From a checkpoint of a small image diffusion model.
Model: 21.2M parameters, arch uvit, norm rmsnorm, patch size [6, 6], layers 16, width 384.
Training: muon at rate 0.036, 10800 steps.
Data: 194171 training examples, 7.1 epochs.
Rows from block 9 of a small image diffusion model, named by matrix and row number. Rows with one number within an expert belong to one neuron, the router's apart. Each number is 128 + 32 x the weight over its row's rms, rounded and kept within 0 to 255. All counts start at 0. Numbers have three digits each.
Before each expert's rows are labels from the 100 images, of 14976 (inputs lightly noised), where the router gives the expert most weight on average: "top examples" is what is common among them. Only what is clearly more common there than usual is listed. The data: microscope photos of single blood and bone marrow cells.
# router: router (model.blocks.9.mlp.router.weight, 4x384, trained with AdamW), inputs 96-191
# up: expert up (model.blocks.9.mlp.up, 4x192x384), inputs 96-191
# down: expert down (model.blocks.9.mlp.down, 4x384x192, transposed), outputs 96-191

# expert 3
top examples: cell type: segmented neutrophil
router.3:139185232096133143140119150149160112087117087111127148069187086176116078141145139166149092125145138154146173158150113183059124163116112176147070183065116094138061193158168137104169129105121101136146099123133113095141100101181115163181126115098108113153111080148089094137206116121090126107
up.0:127150203162067227096125144059161109119073146116161175108150098173186118149129131123157135074153086135105137116145090078112115170142152146146120170157163136131155176135099142132154154099136122137110109112169147186119110120132143108126144190151115128107174126167128137129092119133093099117
down.0:127104068107169081126115124199129151131222124137133069144079122084085111141133154089131135152126161132151134140103163171111150107123102061132111108146100136113122104130160120100083099170101140155106153113130135082124154080119141156148114084142169156158111134099130112128152152116133137099
up.1:118147133133132120122077136088140101124097108137164158147130114079137175069110089131163106119088119111096150104128167113109141079128091101121116147101104160160118206141132130114097096118171150200111135147156102120105140197137117166043134149136161162125089108090117151149187091121104149142
down.1:135127067141123206138163140167142147133155148130074150094121133168119061211160140085082154156193122117150150147126093152169120209142142146141136119141180124109156078152152138116144155114101104094117131123100154140134126102126125112162130088144101113160126100135124126140107162140142118111
up.3:146123132126095192100135067140123159148125129105155097099180147193208149072135087097147138124144154138138123118106127136073195165128185103151052110120142159087135157118137132088125128152181108138150140158120160137133146219106141096124129144132162124092119149130103102128110134127116159179
down.3:107146146127163036116147174108117132119113133170134160105091103095116138142136123119097080108101104105137151129149158138192078076120078129112166174131136084155130078157109141199131132079095126122102135131199106140121116082153127159120110071146119125117112125150148154147170111140108089062
up.4:118180124083118149006095111186156102140134140144145127101080146118163092108136141162109146089082158101194109053135098153135132163153130166084040185112167116146109105146142089132078122183138147118113110092162122109213117061136078095146122126139104166128136162113130092157128174075086115163
down.4:153074130196123083244159164104111165110132105116114142114184060123082126163118118080158092171198099137085111211146167078117096084106113118151197073125124129132140154088155187140164135091091143123132163155095118139113146191109174176143152128062153084170110111161120179117152115154163135067
up.11:116135143104156127152118158133106124209126098144142189099126105072174127206157146131057168131197109094106085204121066099142187120105114124126057174096140138190125128125132139105182138189159120180128138099153140151161152074135156108128146151087147137051079111080096073117116101165157072124
down.11:139103121119073112106133075102125152087138137117136054130144149139075133069109161089178084083038105144143154061144168136090080119135159114121161087137124116056125077162114096149098112081076123049115119129109127095105101160139113135130136111163095103173198134180135181152133153090082175146
up.12:133125175159154154182086087107127120156105117124111090082108178154131129151138188134163181157133138176104151125112166158063154131140119145124142154159123089111141098144141169107114138175153194090131139136158104105112173118122198103094115143151107148115130127151165111121150115068130127150
down.12:119134098120121129096153202161157142120129133145128128194155103090103148136130099167097109114151110085153107119128131111174136116120129126128118091092129170140136160055116091134152120083085076184111115144112149147141120159118103144145172120132158129146142112093087180133115138179101127122
up.13:152118203152101181045124095118183138159172156065111169106103131163111122137118192151106116170100135109153114117134109121088141102115144150122150127096154142120134110086167100153125180071028120145134070092156167144098121188148118153128210145115124147130126109166155129115158163182058131124
down.13:083161042097166109178135146130113144123078155187149067159142155072161127104137074145129152108142127135116136147130112152152089180143131137125112134126113090142098128146101143142119051178188178129105185193114101113197119076085153114128087100133117077109116157069116114152081129083154125158
up.18:094128150118096126111113180127118143120121105101110061155156092138120116084110108159108132137096151155122114131113185134089195154147160143132121149094120114193110155181175093110148100063146121111146165055125183171147108194132113133141104151121091152117137136163085113121171145126112160093
down.18:150118130105127105164138061128044127166137146143131181082094166140142108200148133095139107148161103102135142112119107123173046101137142142108088095160108159049106123094091180144117165160098114138120106188127062114121122078109193163112148107136181130097107139122166152131130129143163119122
up.20:131176167176108135154156168145100142201134146150094105138178166139107110115129156157117128123135113164108116092158159131105150166143189109156069135098163169115118093128139136110117083140093158128141154076176114107078107041112148113149155108153178122096117133132141156132209180147117159063
down.20:157099085072130147097087077106160100094103122112173148079083085157135163154136087102114123127126182095156128118146080143141088146129122148096190113153112090116125174152112131144178165153129089134125124177120155137162152193124101129148122124082090129138126148115112111110027073110107098181
up.28:142113131119132160127164131126124143182114168079114199185169092193143156145081145119131107188169107084130162138123152095079169073108057102106084105112092137140140104155117153126075161080159116159091113079189114130137145102166202086136126162145117153121104117101118167110121159123133135130
down.28:127115130162103064123101112138150099088155096173153053069046154084108100130165125152132120069139130122118097100138123128130095168153218139153157174121165114112116153090131154100166072179110130077141139161132136153076089166093059186147145074133155120137137146162136105145156108119087093097
up.30:165103152098146190116073132098096089156079135148159110122158143064101121145139204155148175143119084108104122103163097112142166118125118151112126113160151122029135079139113159126131137183097115080110098099179135148108111122136155187141178110154124084138160129138167101131112164143129131132
down.30:114120103175090090139142127131145150111193136137065140105101132191156125129133036112142091120100154109140147097099191096091113145170182098149111174087111121227117150112144074101145112069133150152130146137079105131131106122131119085105105167125100178133116155114101171153168112099113125132
up.32:122126083127122127105116143168136141125123173063128112135162132129098094141105174173183133103156113103120102123105204153111090173144141105122115160119148149104112100081150128101114125119112103079117127144127153137118125079132125179128153094133125120102181126141114076150112186170126153079
down.32:146140168142112099149117119060117134130139082157135161084096126113132151102154092091103155163121130136123135124178076102163125108104131139157138088122083115143152169164127119165103125167145175168123112136107135122160113161110109097153104115108097142144117172122123174145166091099133103166
up.38:133139195177114126089117069115155139054113117152160103161154058135115145167065156122063110039155117112117150121104117120094198045113080140129064114197182159108111132151172140147167135132080125143107128141088079075090075125145131145105140099081160120130142136110111083136181117119170144167
down.38:093110077051125105175148206141100120217105128105090163112050226091124146112174128158180134217089120113128124163172088097125098189135189125116165175104096055147136155102107116109107089095186081086147073126166127165170183102104119096118143139146114128082106122178131123127064141147088132121
up.39:118120173077205115065167111121124068055153139114158152213185119125079118161110087103095108126207126136156162151134087243061148183150140112187139110142136096151144201105113115151078119128080125140100116149145134186121145170122159126081121158070069125167156132123129136155128124070104175065
down.39:126087120215086112151084142148119159185067143128069120068078148123144117127148147131156163125080120119097109104139174009188110093128085149105163153132097132120122134126161122117201138123153147133102124098136111054135094058150096171118158148177139121100122143135103157104133150248114110169
up.42:121153120190125130165141176129125153167149171143112148098200066132125175140131110128179140137145152157113123091101112120037095127177175143134094168163131136119149121193138197098123130113099113098110065188082147178221098118137157161158150100103107105149116140105147194113155117201147086113
down.42:133071148045136100050096108135142101101108084113152100144051135127149106156138146096097100110091145158093119168113127149188148121097101112113181130126113123119108092108122088140134117155163152147137181082177134104064193120127115088151104184166175127078140119144072092142090141077097174130
up.46:125089157141109181173128182126082141145146155104061113123126165170135128235130094138101159213065107167117142122109082127124160123105129106128139065082079105097092146156156157118128078172138173154110115174122072093128117118126099096200119141054132133131103133116119119129121129150144145136
down.46:101187102070164047089113076138182134151085114114192114097145073094157165058159150147111137080174144119132105143146185164144111130130147172122108169148185143148150117130095122121131177114149096114133112099124176182125148128113151156044117128161123118141137142135112119118120101072074102115
up.47:136111112132089060134120098114102177148142106118119152139081104159152136138108140141192165200151111160138079130101075052066167146116149140144086070183118111126116113163097093125115139113084146125090101095131132126161124114105080153166173166116111110130160132125107123131156138159186156162
down.47:125157156115103178125163163138125081102123153116189132126186175144114161137129133113010085072108164141107147105179156175192112104111131114127117168092169125178150143112177150126117127146182120131147142150160138132110093135141170110115080112147105150102068140112133117127128094077121114086
up.48:121128123138138188110125107127147098129130124111159097150072135087092103115138092119189123124165139128115112094069160136079136134146057138136075133063115091118122083167084179138138142048125194192141139110134101141180112163125091129166099159147125127171122115161115122131104117091136134133
down.48:136083096094109052146146144138106169101175140139147155107189177135146171125110167148070126113058117118126129177158117131200124111128180113124176133143114186131108149153197105138134117177145068082155121130096163143118151129133134121070143095095117126082123119086122144109150142157110143139
up.49:123172152136119109089141159103140145145153084132095107125092141041103099131096084186135132125147115153124123169129133141139111098134103170095101131148125130133144103119135078115130118130135145090102150121045077142110140136131227134165082135123173119112132136089138136145151143143094119101
down.49:160092115132149063133130106164135121096131191146157132125160065199155140069145158087153105133106124112178126076105139098150162153074165101120152121099094136123093141122126169130121141117135073167175103120217147101130125109145093143085161124131101130127127121166135132108091106092151153150
up.54:123088107137137102137143063088094149124126154117093173112138120071104116173102175145134095137158109151090115073093109186132205147100105164150144129105112122191138094125135153131217127048159175110095127148161122116055141150138161176156126122130083146102130143098108120130191099109100119118
down.54:133189134168111168118118172115151112131155088154162083134077145137192123121161081101085163128085144123144151197128158061160041090133158091110089113173155135084155159139119093134035179191095077156164116127132112149190110138140113063083125119113165142136129103155158146113083143160179124106
up.55:110132067046161083067115151197112103149061113148078149100087142094186146130114121107061148137134137116078137130131123126165141198136181171136123151125201113075141143148097162148077177159103157148174120127115113160124127116121120113118165153151130093093090132126139081127075118114091152196
down.55:139126156204087203166163124061128176138161180098171141162168135154068132130134134144187093108146130087200108125091118124117108071123087080142118121159076123176109125127130107099169104094162126111097143130124142114130135148118157129140128077119130140168160122120149190148143112141158097040
up.58:131117071125064169072140103131090146101100142147041169179138103151118106140100129157160119083094126157133138105158096161102090144130095137119079071115131141099138096145117147172102076150144151160105115195194119076115135198128123122219128125146095155137134133118140209155147098195176123105
down.58:108111213102151093195098129136157087143179098102196139101160152120139152144157143113075115154176146121134122129101128113157166104104132087124173151135141123164149157087129139075168171156142121134112152064040130169125123049139168140024106147109132126125137143164132039129134139070053110156

# expert 0
top examples: cell type: lymphocyte
router.0:167170154170185146096136170155181148097137148119131144132163118154125094147147101100151060122102076092175166103138130165071135135099125166112096145099144117145066177130180098115196107086170169157096079085137091116121105109150112160167134161078113141119116099172139123112130183150088126143
up.3:111110132117115138124119058131126137174152113171130072104155147134108148158159142173086103099135109089155128128091079084115120122138135165115130163155094091199100098174108082137135120132051171143138113115159143083107136163114142068174116160139164102178165102123173176093146063148117155132
down.3:124120150156144154126120171116131084108107134114129163153092073113173100099095107108144126133135157181106108127132158164146111117134145092127085122120153159065161126093122183121102150109160101094138141138133122181142136114153173163106103094119076166094082122124090076165098136114157117089
up.4:114163117118147209051101149165066143092159121085176175188124106124208125130137150151170122140117117131112155130108156168155148139150142115156116108100131095141097100153113083081103142155163132137123136098150163125184091186151100125130125141201145161117118099108083147128099103118149132102
down.4:142098136192090064193156090043187144148071101123104104061131151127057134140105136090097112086153092158127090129144108105084095131114097156074109167137129156083149122094129167164146122096067108112130133158119060125081136069137124140142130092055087109141146161150181147134169126117110146155
up.11:107099210091127150095107163076074125134111134126132110168168106110102100116201120134208089065105100137101155125144161102092120164151179115132186101189126105129154174099146138119114131059094137173103082149130124111132111111135111040119087137100149137085134168137120096144130100125101151127
down.11:136153067177132082176115144177201134112150126134130118064082129166155170101071152144094175186159135123155127132112082155132086103124093097125062161078133156108109078175118146142109112204179091090126174102140136135110118152119107197165164139176158119158135090129128141106161113135174092120
up.13:101093096138159185153129150125117082128163099054220184160122058128085153159166161104183110116065069138125133192106113166118167128127151184076078111139176094151121119120167139138115082132147087095169107094084135105165129134131084160079206150096098106135118127188164138110169122106137145145
down.13:140168158090097100110136108128114188142094157171069094087146183113160095104126097140092135149152158124131137084147125114131088124116123087159195147147089147111131139102113127108127156115115141172089142195155096143089102139157160092179059086153152145116129139104109133171067134128085124123
up.14:180080191128101145089131163209147150060134142156080137156171109129119126114141071109127109072137109142124137131078123085091191070121127133150116075147122098094133144130109072142091154097157097081097103109135136134161124099125129154141163159129125168109104126089114161135063149139160140123
down.14:121160075125176087173121129077128111202075115076145129138084181124133101125129194116116132148088159137122141129180114162161122208106142111116135125134142130140112079103141127139178143145106157131154130103078111108134141181168133081128108106207107083176168136179107086132147145130109112145
up.15:112140143146137150152159109090142112180127156155135119087135138091121154125097145144152067128145112141123100145136090162138135121102107138112164127107157090123155099158102077127131180175122122140109140081137122091114104168145074082129169180127153113060141137149121142121109117110103117161
down.15:167100092112102140107104174139142137117115085127113155146133069173148120133138087108091197113140118129118125094136131084099160111148171097139145105128106167138141126111148173113138107080165157101142137182139168146190154131105161156112085122139096165178133116121115152123132139149152160132
up.16:119154143145110213123087102152085142133167123139141131097056071194066151174119061178200140099145122109096136112143179146098190096129120167140173119104165119154071084149118107116120144010118130122165118056220136102159167158117056070118172155109055144170126146087120130096169117136146120155
down.16:126106120104139080118153168117181112140104116089111141115176210111202090095135162102034099160128111152163119147081066108183107178136153082125096113140118163117175157118133158137101105196112141154132143154080098152104103117104208203176085112138187135118127113162153114136125169123112130129
up.17:104096158102162119165099169151205143166156166079117141080163118118109172112160048057152118134156113177144148120131127148104102139126125116124084151124167104203159131181123121143151130116134124121093121113141107150180083167102106168148168147122116122135129097141080132144148169113181155132
down.17:146172101136103127117120100126061143112119086164143107154102142102157136173084192170091136139113130063125103103107133141140168129128127147118153097111085137064111078086147146143127093162156134145147126150133138125083155119148183096106103148184116144119150162101162113121125092144085125121
up.19:146105116189138127123132110134050100051129148051105086127099187137135130179158146114141108166179177116137135097153124099174096139126068165152116081155177133098154128105129076140124204113098130134097155101162099143094146141121162081132187088118114080176112140121128152115127168103174178152
down.19:122139118079129122164149123119206138190121139198160145127140068139110091080110087145103135055088043127122132156112085160097164088105150122090167165109062104171101095165179175122167051118156114130200088155112136088146076097089109176114104163124118136102131136119122111162135108128133089102
up.21:182125132114157102162151122124191143121152126150147124075077082129129107089122114144128121075160138068091080127148153145111107174145131112145131097131079139176082134057130097110142197152139145098125174080072090155100118172125142114108128087166138129127126116103114106118146171155111127109
down.21:158128129215070130110129121136094148153175109139114153113088177175103121120174163087138101100102173101148184155066074139183121098122178118129156131157131086115180115235081126103113119147120123174143134121132182168151153167164126094142173169079167108134180129135147096129108111091163087141
up.22:154099118164154118166148156093079110113142129105134092072239137151116116132139104114081108084174159094152147115133087125122097152100121127169113103096137111131138129101133115140118195018112114079136098143101149117120175070137122132139109146092084109140115146117130091102133116144164132114
down.22:112156127075121154128095084146211147212104113156094148180045100113085144115140164139178148123075111127102146129121170117123139104129135146127135168148128148118138134154139180112135104198122126220131141115194136126136074192131154146134128104182130129121132083121116150124127111124112142153
up.23:119148132113139155139107180186127135088144111109098091116116101164150134144111106124203069134142103110148123149124083134096199128157094152162088143124103151123138096115105140152174187143108177155098139091126144137121117130156135049165126178112165118131161070139130127130112116108085121142
down.23:120130131187094117140125104088135130182116099155144192137119179128118134148147167147073179100108167131123106099162177150137112123108131071080156126096162069153142149143156123115069074169151072067124159165119086097178157125126130221101136121113055107148118159141124126104158167134146134103
up.25:136110152138148156130116153187148111071115088180175091115164157127076167087112116154193147123119170119151115160133058087086183142124158146126065159128119150070111071078101094122116155145112140072141124029079156148138112088146093155137164145132117131122076123160122137109142116099098111075
down.25:127169132122086110130136115107131126183157137083094146149080114115151091163141124072079098139127112121100101078107163156138061097123123085143193137129166140203171198185166147128110133155150081163116132211183120099126128153124160092130117145132117119122182137108144125146134128169154124206
up.27:098081144152138123144147138107114122145041110157134130132140131097034156134154132144143120115098123159158138137139098157196101147128049143125100152164115118147138109197135113117151148141083149140150128103205122110113140189094115167114119160173139162097128158119177159131113145064164127111
down.27:163148101137115137071083139148148138103207120120115111110121144138171109161121125133146129133153137138066127123114144102079144109139192080130146116100160101115154096061158141127146086161162091132104110145044168139143118054138133066115147094070098112161145092141097125116144120169107109158
up.28:110142107144137200053110111101150151074108173175174099122022196099175136107165124142147116189063081129126171154131152146089086182108153162141141121146134164111115195112109139119093105153117121165116103091125143138127140132148075111087185125119127168092139145151155097124172145196123153112
down.28:114115188135110123126132134181112122158145091100121199102239087168086123119081107130081145084176157103157089091136103074205181083164102142120102162087116119161135055152153063147124158158128124114129148117148129117167139103108167143209083162144124108203131113113110151122073129076155121170
up.31:153130080128141139150181133070081134200146119124104112120157158141152132089121185157115107103105123152099134106088145090117105162131138150134163065163112147159145139137127096126141154108163101180214110108060091160111135080140096075201115136132116108158118151114177154140081189138133098166
down.31:089113164122118090113105113198157134070149125131173155112084114111123120138127075136107116147135110078091122162164140145139128080104125124086101175100151150105133132178151159120087111162116162127055159168225183104131105188097147181092167119120135154101137091115099104102155072130122158100
up.33:164170146087181156091114142144163115146138120129134128134131093074137139146100146091120118082113120143161137121138136096063153141111139134115123117145122165149123140122172138056150111135192145120085086066162092178084136192110210159116072117126126109188143109149139114134163177158142120140
down.33:105106100168065091157143130137070108128111134113155140120129150174125091136153088149145115152155122109090094145110139136159070121120137116154160127134108106115139145165082123174112149115066129113188149174101208124144103111120035047153127149154122162051136157148123151105066094119099110101
up.34:133116185127148083134044105129135120132131168167129132100081167143092152113103122173150097051094157083108115091111104161102095173115101118106142148123146099188106167173134141151163155200115093043127112114224192142143159102112139135137154132148139135169156112175104144132115119074134123093
down.34:112122078120106137120203151134128138128108076089126131131150096118166145143133125063143147185155129162116160158144145098161131077143162122177082127127091153074122092068140114127093102080151162212116111169067073110148089163165140127115108127109140093118127152109140122138141128178135150154
up.35:140126130118105135142115104174118107130109133128236120175147144110085122190108183139195126142096137127190146105087163179112167153125129168099113114159171100095130066117167101104121139059204164124114135118128125114136161099139118167198169173123123126142152145123116121123103146143125153172
down.35:120147146117122112104156155120157144142165119108065138081069125119165122100184051128090161145168138106107091173160094107178078118122133081142175113083074137140129144147079149145146120176057109134147147129151146151152104148117145087071111098157154134127125135143134112132187099130133087083
up.36:138121110120086187130120181126102145189154100122113104180208097129198159115124142088157090159100089145126149091113108165130123101106169175088162123136117163142121142104082144075139109071170122101153117127161132158130075178132101097144183125095134128124142135115074150133110156155121159087
down.36:120153130160126058113139066161120114068110159126131150093060172115074108131118123149122151105184192089125086170127143096141110157147092101137104124134127085093134140179172148172089151184121127193128151103116132102129141095119168136055101138166146149140132115130192122106152076106120106176
up.37:131153159123147114128113117112081116105159183140096178146115147130124158144111135106122155116104116119158077166148107149123114137109104128113169096161195115081131050127145130132171154219169095169151140081141200161157103107158092106131137034145106125067114102127112127094120121103108120144
down.37:118129092132104170130123133145150145162102080098142090121116096130146114110172132138142108109147130159101163103115136124112137111156133127131086128077100160164124222152094119160089100033087151059084146158115084107112155121102145162135119217112146125196151153120171152155112136138142131079
up.38:139130157063120098122083175146098109134146119117162137065137062210122114118147098125094136080117125141143119154134092139188104168107069107095073094191093192128141136161095098108128091212072147161079126124115090146100125149154107148184118102115081107141139125092165082103161126091158106128
down.38:129117108152137161129189102125156148117086112156152132207132176055132123115076178122165104169142138128113162084132109136071158066109181139151155160095162075113111101109171154138130143033165109078148118145137131127161132150103154123110116123143181179129126156141110165150120137164092150159

# expert 2
top examples: smear: peripheral blood
router.2:134136146076151168104125146153152156130151157141131064099169058141166109160102120110105141141103075153112140137107136173060118160071114190159109135124145130139122166112189116125177179123150123109160119161097057092164119106112136172150123103089066108120109117173086145128173119096125133107
up.0:139102117086155118071113120150123125115156116144105198158172083127135130106126176135057161143123113137169104076130140125138114069151161136096055105145168114152138105067128100096093110144175120188133142148111076119107154122125163100153157131146157097119153162172140090112133107154137142130
down.0:095172132151091124203156103105101143160103124095106071134114182150100120172125079130188088120134138124094159191127093178126164147118099111154142142112101150126124115179129160162133116065093166092140154111153189124141128096126106174112105168083122185103107075075130118154146145105112127116
up.1:140125154123159117162126112129111143092129193180118133080102181124125151119157152103147125156065124112107189128109094137125089078113130120137154148117092108161123081112137141174122089096136106102104073081159119136098108180179132176169092120094114127062132139117103173132116143118101132031
down.1:115136149125090148097128104112143115151156076071149097178147082137165124135089078181123132099167129134147102160128139147149143162127093130127102125130137127080119192176140115060123197132113163140167204189074136123140109094122127088084125142174161130137140125144154071111135123163151128240
up.2:123212062102153044129100126101098109135116101129132160145049097184144116129091186144139141120058102113076110173131095067082109149131116157092120160137132050114114129175089143130178073124143124129205116094060115130141119141123159100161092076123099121142140121187143145161170097114154141136
down.2:124052156165111174149178160156174142120130141115132086120202171102108115137163075127130107139211146141153118101104134176175164076130135143160137104107107174128128134076165111087097200132113171115042149119175122128093116104108149123080161155125162109139125126072124105133092154127102092098
up.3:082158140071159110128127117169100164076216157136092119089131083119099131124154162151140067083052128126129147190107107152078140165134229119144164118126094147172140131129118145138182105111134077102166162068144091122131174096142130173116153154162147130123133148141145142129144149097131113070
down.3:156089129177118112144131123088125119151064133093187089183130180117160111138139071117129190138174170125104129080109102111172119138115075115121085110130106137086123114099129135125076135154145168157084105180133154120101109105116114111167067074147110129114119128123119122151085124127143125161
up.4:123096119132134160126116182088067166121089115083137162108123116169124087133131140100157152083127143144118115113180166187121104134105129123163085136130112052128097187118132179110105188085175074149147126173157098149097124165131155110093114151090085144141156141068092154141133080094192146133
down.4:133180159135093106161145088160161127130158119153115077075118135117163184108101127128104082161129130143116137113102116023119123113134154116102168125127136178177143115078145109166122084114105165091108138109100159124127114089156099163170088088165211138151079116181171130127142169173078095172
up.5:116085113145148112192167121132142131079132161102111094176179149082119105058111133156094120097159144164097137161122080089115135121123074124122091118098141131110121137126088129125122139022140134076123117111151148116114132107116111156055104245086073126115136076113128166125137125122142088125
down.5:145172196135103198083062134130111098149114106141145136087094153211127119176136093123158135176128109085153114078102200157147154118145164152132176131136115106124118162132184145123078132215132128154126165136113135142141102145134167083220157042150153134149138151124126112173126108150107171100
up.6:130116155143082140125129135096160192154135177096083160144117068126161107118133149093122119080219098131094084113117128118154124155137113111116100119023089123136133126115158177105185187090145181148137180191108144161109148140099157097133103137163098145092169147141074115144068114150096112092
down.6:119159106128171073133104093160113082049128078147181125141168202127102136183133103171103171182057123125156141153122118155133113095129110146122168131216131103133144107175077076158093111147116076143093094095129109071132120112176123165130155114100160124132113115106162136097165155068160137184
up.7:144171128151145180148132141134143112102140107097112199157115117172084142158093134093182073112055152156172110050092094112126077127108117095137100112135121118113122117212095101076073136083073102139130136131128205131138148177132117110145119130164137142222112118109148148126106120106090144141
down.7:158114129101137103152138074095104118151104127140155060131153169095175119087158126123102192160218101092057122165141162132110154131136127147099127161115130102142124134099149156145124093156203167137138125131118095168138154076130125128084122180109142140052145164137125134148154144156170113133
up.9:163198177137156119150098148122097072152081132176064067176130124115116154114126173134101143091141119141154118126127111113088064135094131159114101078118078107167119108227158115110103136126103137107142114160101126124129112156105154164151155164127133192095135112094075146117147112084172141099
down.9:098104079124138140076168120116159164084153129084168189099165120153132127176117109144140109152124110136101115113150167160180194083129150111142158127107186130070109163010097140148125132089178110157148129092136124145096126114147151082141105086120104075132129142145170128149117144189129109182
up.10:137105139134113164109121169151085142124089131128147213151135140135124151156110167065193140149097130121083110124107153088082098122109115090138144125045164130132116139118081155128137133238116157107122142080171135129089139144138158125127158150082122142102147129084113105116121102161128173099
down.10:131143113126103140126124093100137112110156150112171056105085094095169111088162077172071128097133096153197142135143132136141150108137161159086149115186116116143110175136157084109113113029135091122125110190107131163135104103106126106138108112165138141118128135156164130112145145105123126173
up.13:154141152156126159128096152169106129141170117129109116109094096123174106100078115111147142127110079133142125157136139135085138178144123171118065129114089115137161120178156146140047116109123139133132141134115134094090152072155186128109107165166091109066144109139140106109173136120145157145
down.13:076124111107097134119130131104170128116104141118142158141146170103094167126153162127121113128166171133143156069138147116162129080109172082134158141118170090134121140073110158123197160111099158129120148130118135131128056192110112137118148096066185158155150154085129149161059140112104107129
up.14:120096166159130139123085099153132136136102154118137148132170124161122109119131118093122067103089119148112114098087093132135123117111101093126049203159163139135150170076115096119113083106224082111116154185136122113114225142116099093124174101103183144181129161124164096136123137138118140178
down.14:146169099112119151146135175097123147091100113115121104107095131108104147142119133168145188160164139105148148180144137120122149137112110162143178073078091130112149061206138178164157144135044163174103127085088116147142008107113137134128098160091092118093145137126103153113171093101115126122
up.16:106126092132084065081135137171137164120148114096133118108111157180114145122111139137115135034136075136109125133144175109092065083132146137131097096155103167148107123142110128100139091103119103168123121128094150144152139213135189169167188158146128130163107111149112163117128148100137146074
down.16:134149187143173182165130135093143083098107150163115122147143146062137101166093111113141120208121162124139110103107063150141195135144081084118128124128171076099123131113157118133117182122155168092167128139173118108101153041135061090061056130115126161125123105124140085130141110134105130174
up.17:090162077166109113119057129107117096179129145132147087081192159135156099093143189074126199160135178119133113086163132142070090107130132111140090130104149094177117100126162150128112147137154128100097086135137116166137160061144091121136070100129097082153124125094142190124118127086169082099
down.17:150075165145145166115175147180126158046122109143108164160046109159127112156123092190150061078140093152140116189118097120166180111122111141120152128133152168087128161115075099131138098118104161168152143136087089080118074154099168123134183138119148168126113162164146063126160119204074162137
up.18:099113107132147105146080051091144170080108122120114140126157184132139062062114137131209094139105083098103119103159107109108178154123124118105149135111133110093113144141163174163129052144177132107125132109129141097088122107122149149164103145121080156106142113087154133140211177156114148166
down.18:162107169150108143072177189127109082196152111147120116139110077111156142185107109143101165131145128158142141135116166143112123114133146131148139135120111128122151134100092089100116201073122141149150140119098148171159110134143121092122153070124169099161145099134114145103049071132131108108
up.19:122101093150121148164088161087075112112118138131137123122152148146112106145106139116131123118097098128128152104116121091162150112135120155132099172042148103125124168090143128119189161134095135113159164103133094132140129091125085191130080098094128120113131148155114115153129134072164116171
down.19:130152172106128115057119097130167160126139100101115090131116096119158133119162098103127133142146148138138123144139126149122120116135150113160179097187135172131141089171114155120075125090173121105117106163092162127147136195102172095123155141182162131174126108079148149162106113159100128087
up.22:149146182053126123083163116105131181089133151167141139117120110149099133103130184045146145122138110123130123168141154119090154131114130136116147147110227145124143124079123098106074114092130112115129119121140194104114124184066112210145124088129136173074135119073148123122122150129133141117
down.22:144138058186129100148105133133130080174144134114128096161126126142177138116132077198087157156132132122150125121136082139144101138128109128104074081155032119111110139195165129172195132153136172124131142117122094196142139048159129073107132181151110095188110162169134146138143137142085108122
up.23:124119090067155150054076170066183115122103105093113122158168112145158091130193110141102175085125066150116105120125179155148158145128183089127084138117085093137127116148115080121137105035127071165140114146090117137100116143140080121199141180059150145152133175122100156176135155157090128182
down.23:126144149157081084215177071179076116152136151162141145062109144130114151147063143095145101153122191095133151115119092089058069110125059164124125148122160141141143151126149143120110143205108172134125128125125114156126126117119116150066156081172147112113144137114146120113112120157192125054
up.24:140133091088117164092094196156068115054144109143123079151179144156115131185097103165118142133140102109110104187154090120153154153125088134115081162176162170124136145099123181140095125115100109112129150093172151107185183126137077210122178154060112112170116141172157119141119111103136137125
down.24:143062177145134123179177078113172133226099135099169144107092154118137146086179181079139111110131174112182139077130198120118129092134155147134133104109103082097145133133133096150134108164120123126134113136096074133109121143112190096126107140216171121103155123105093150131126155173154137090
up.25:120192125155080088137109107148146180071096097128114129094111086092155133156151146115179132147119175176160095087094141118176130083100135121132132093120114093149133048155153151110149169132052136077111127122120125110167108135141200131177085141104069138144146159083080151123171132190102136063
down.25:132070112112159167118128094146168086185142126141162145144123152173089110110139100174086107099118076098099135199125105135105124135153176157120070184154157169074132186084116087146095064159160105158155120144116147130096120127122079089038145154158171112112107117170192095142100141095137123188
up.26:078192161100155140151139176120127138140170060163110094184129106104127143163090123098139124161101113111162116151109148121117164140086157105136137116188116069159149205079139115117161100128098107122161118122118081100079093111129157093126135105109114108103152139192124133107145114158156144107
down.26:133096098144084122124111110154147100119075161105170157089121134176154141057117128125094161122172159122121145110146128144185110133161093166098099113112164145070127063155128132129104185124168145141080156165136150186166131150135124182136110129144119135136119123058163122137109140107128101144
up.27:099120161121101213154108078157081116170139099122069132147180168122141101182130061158154128120120077096144137119136151101077137160166135140078111129119139106115170105167089132146070139165169152100151158117100151150180121085150160121119147122183172133147087111123139170108064113141161126080
down.27:144121126177125093142102176086181128132162152144156137106071108143109169069114202120123148154130171142143134111125126197193141124117129128172127108157124151081122137072177094112168156118080070152125087121172049101095126147141104173132109140102113122115177130155121073144162146081111138191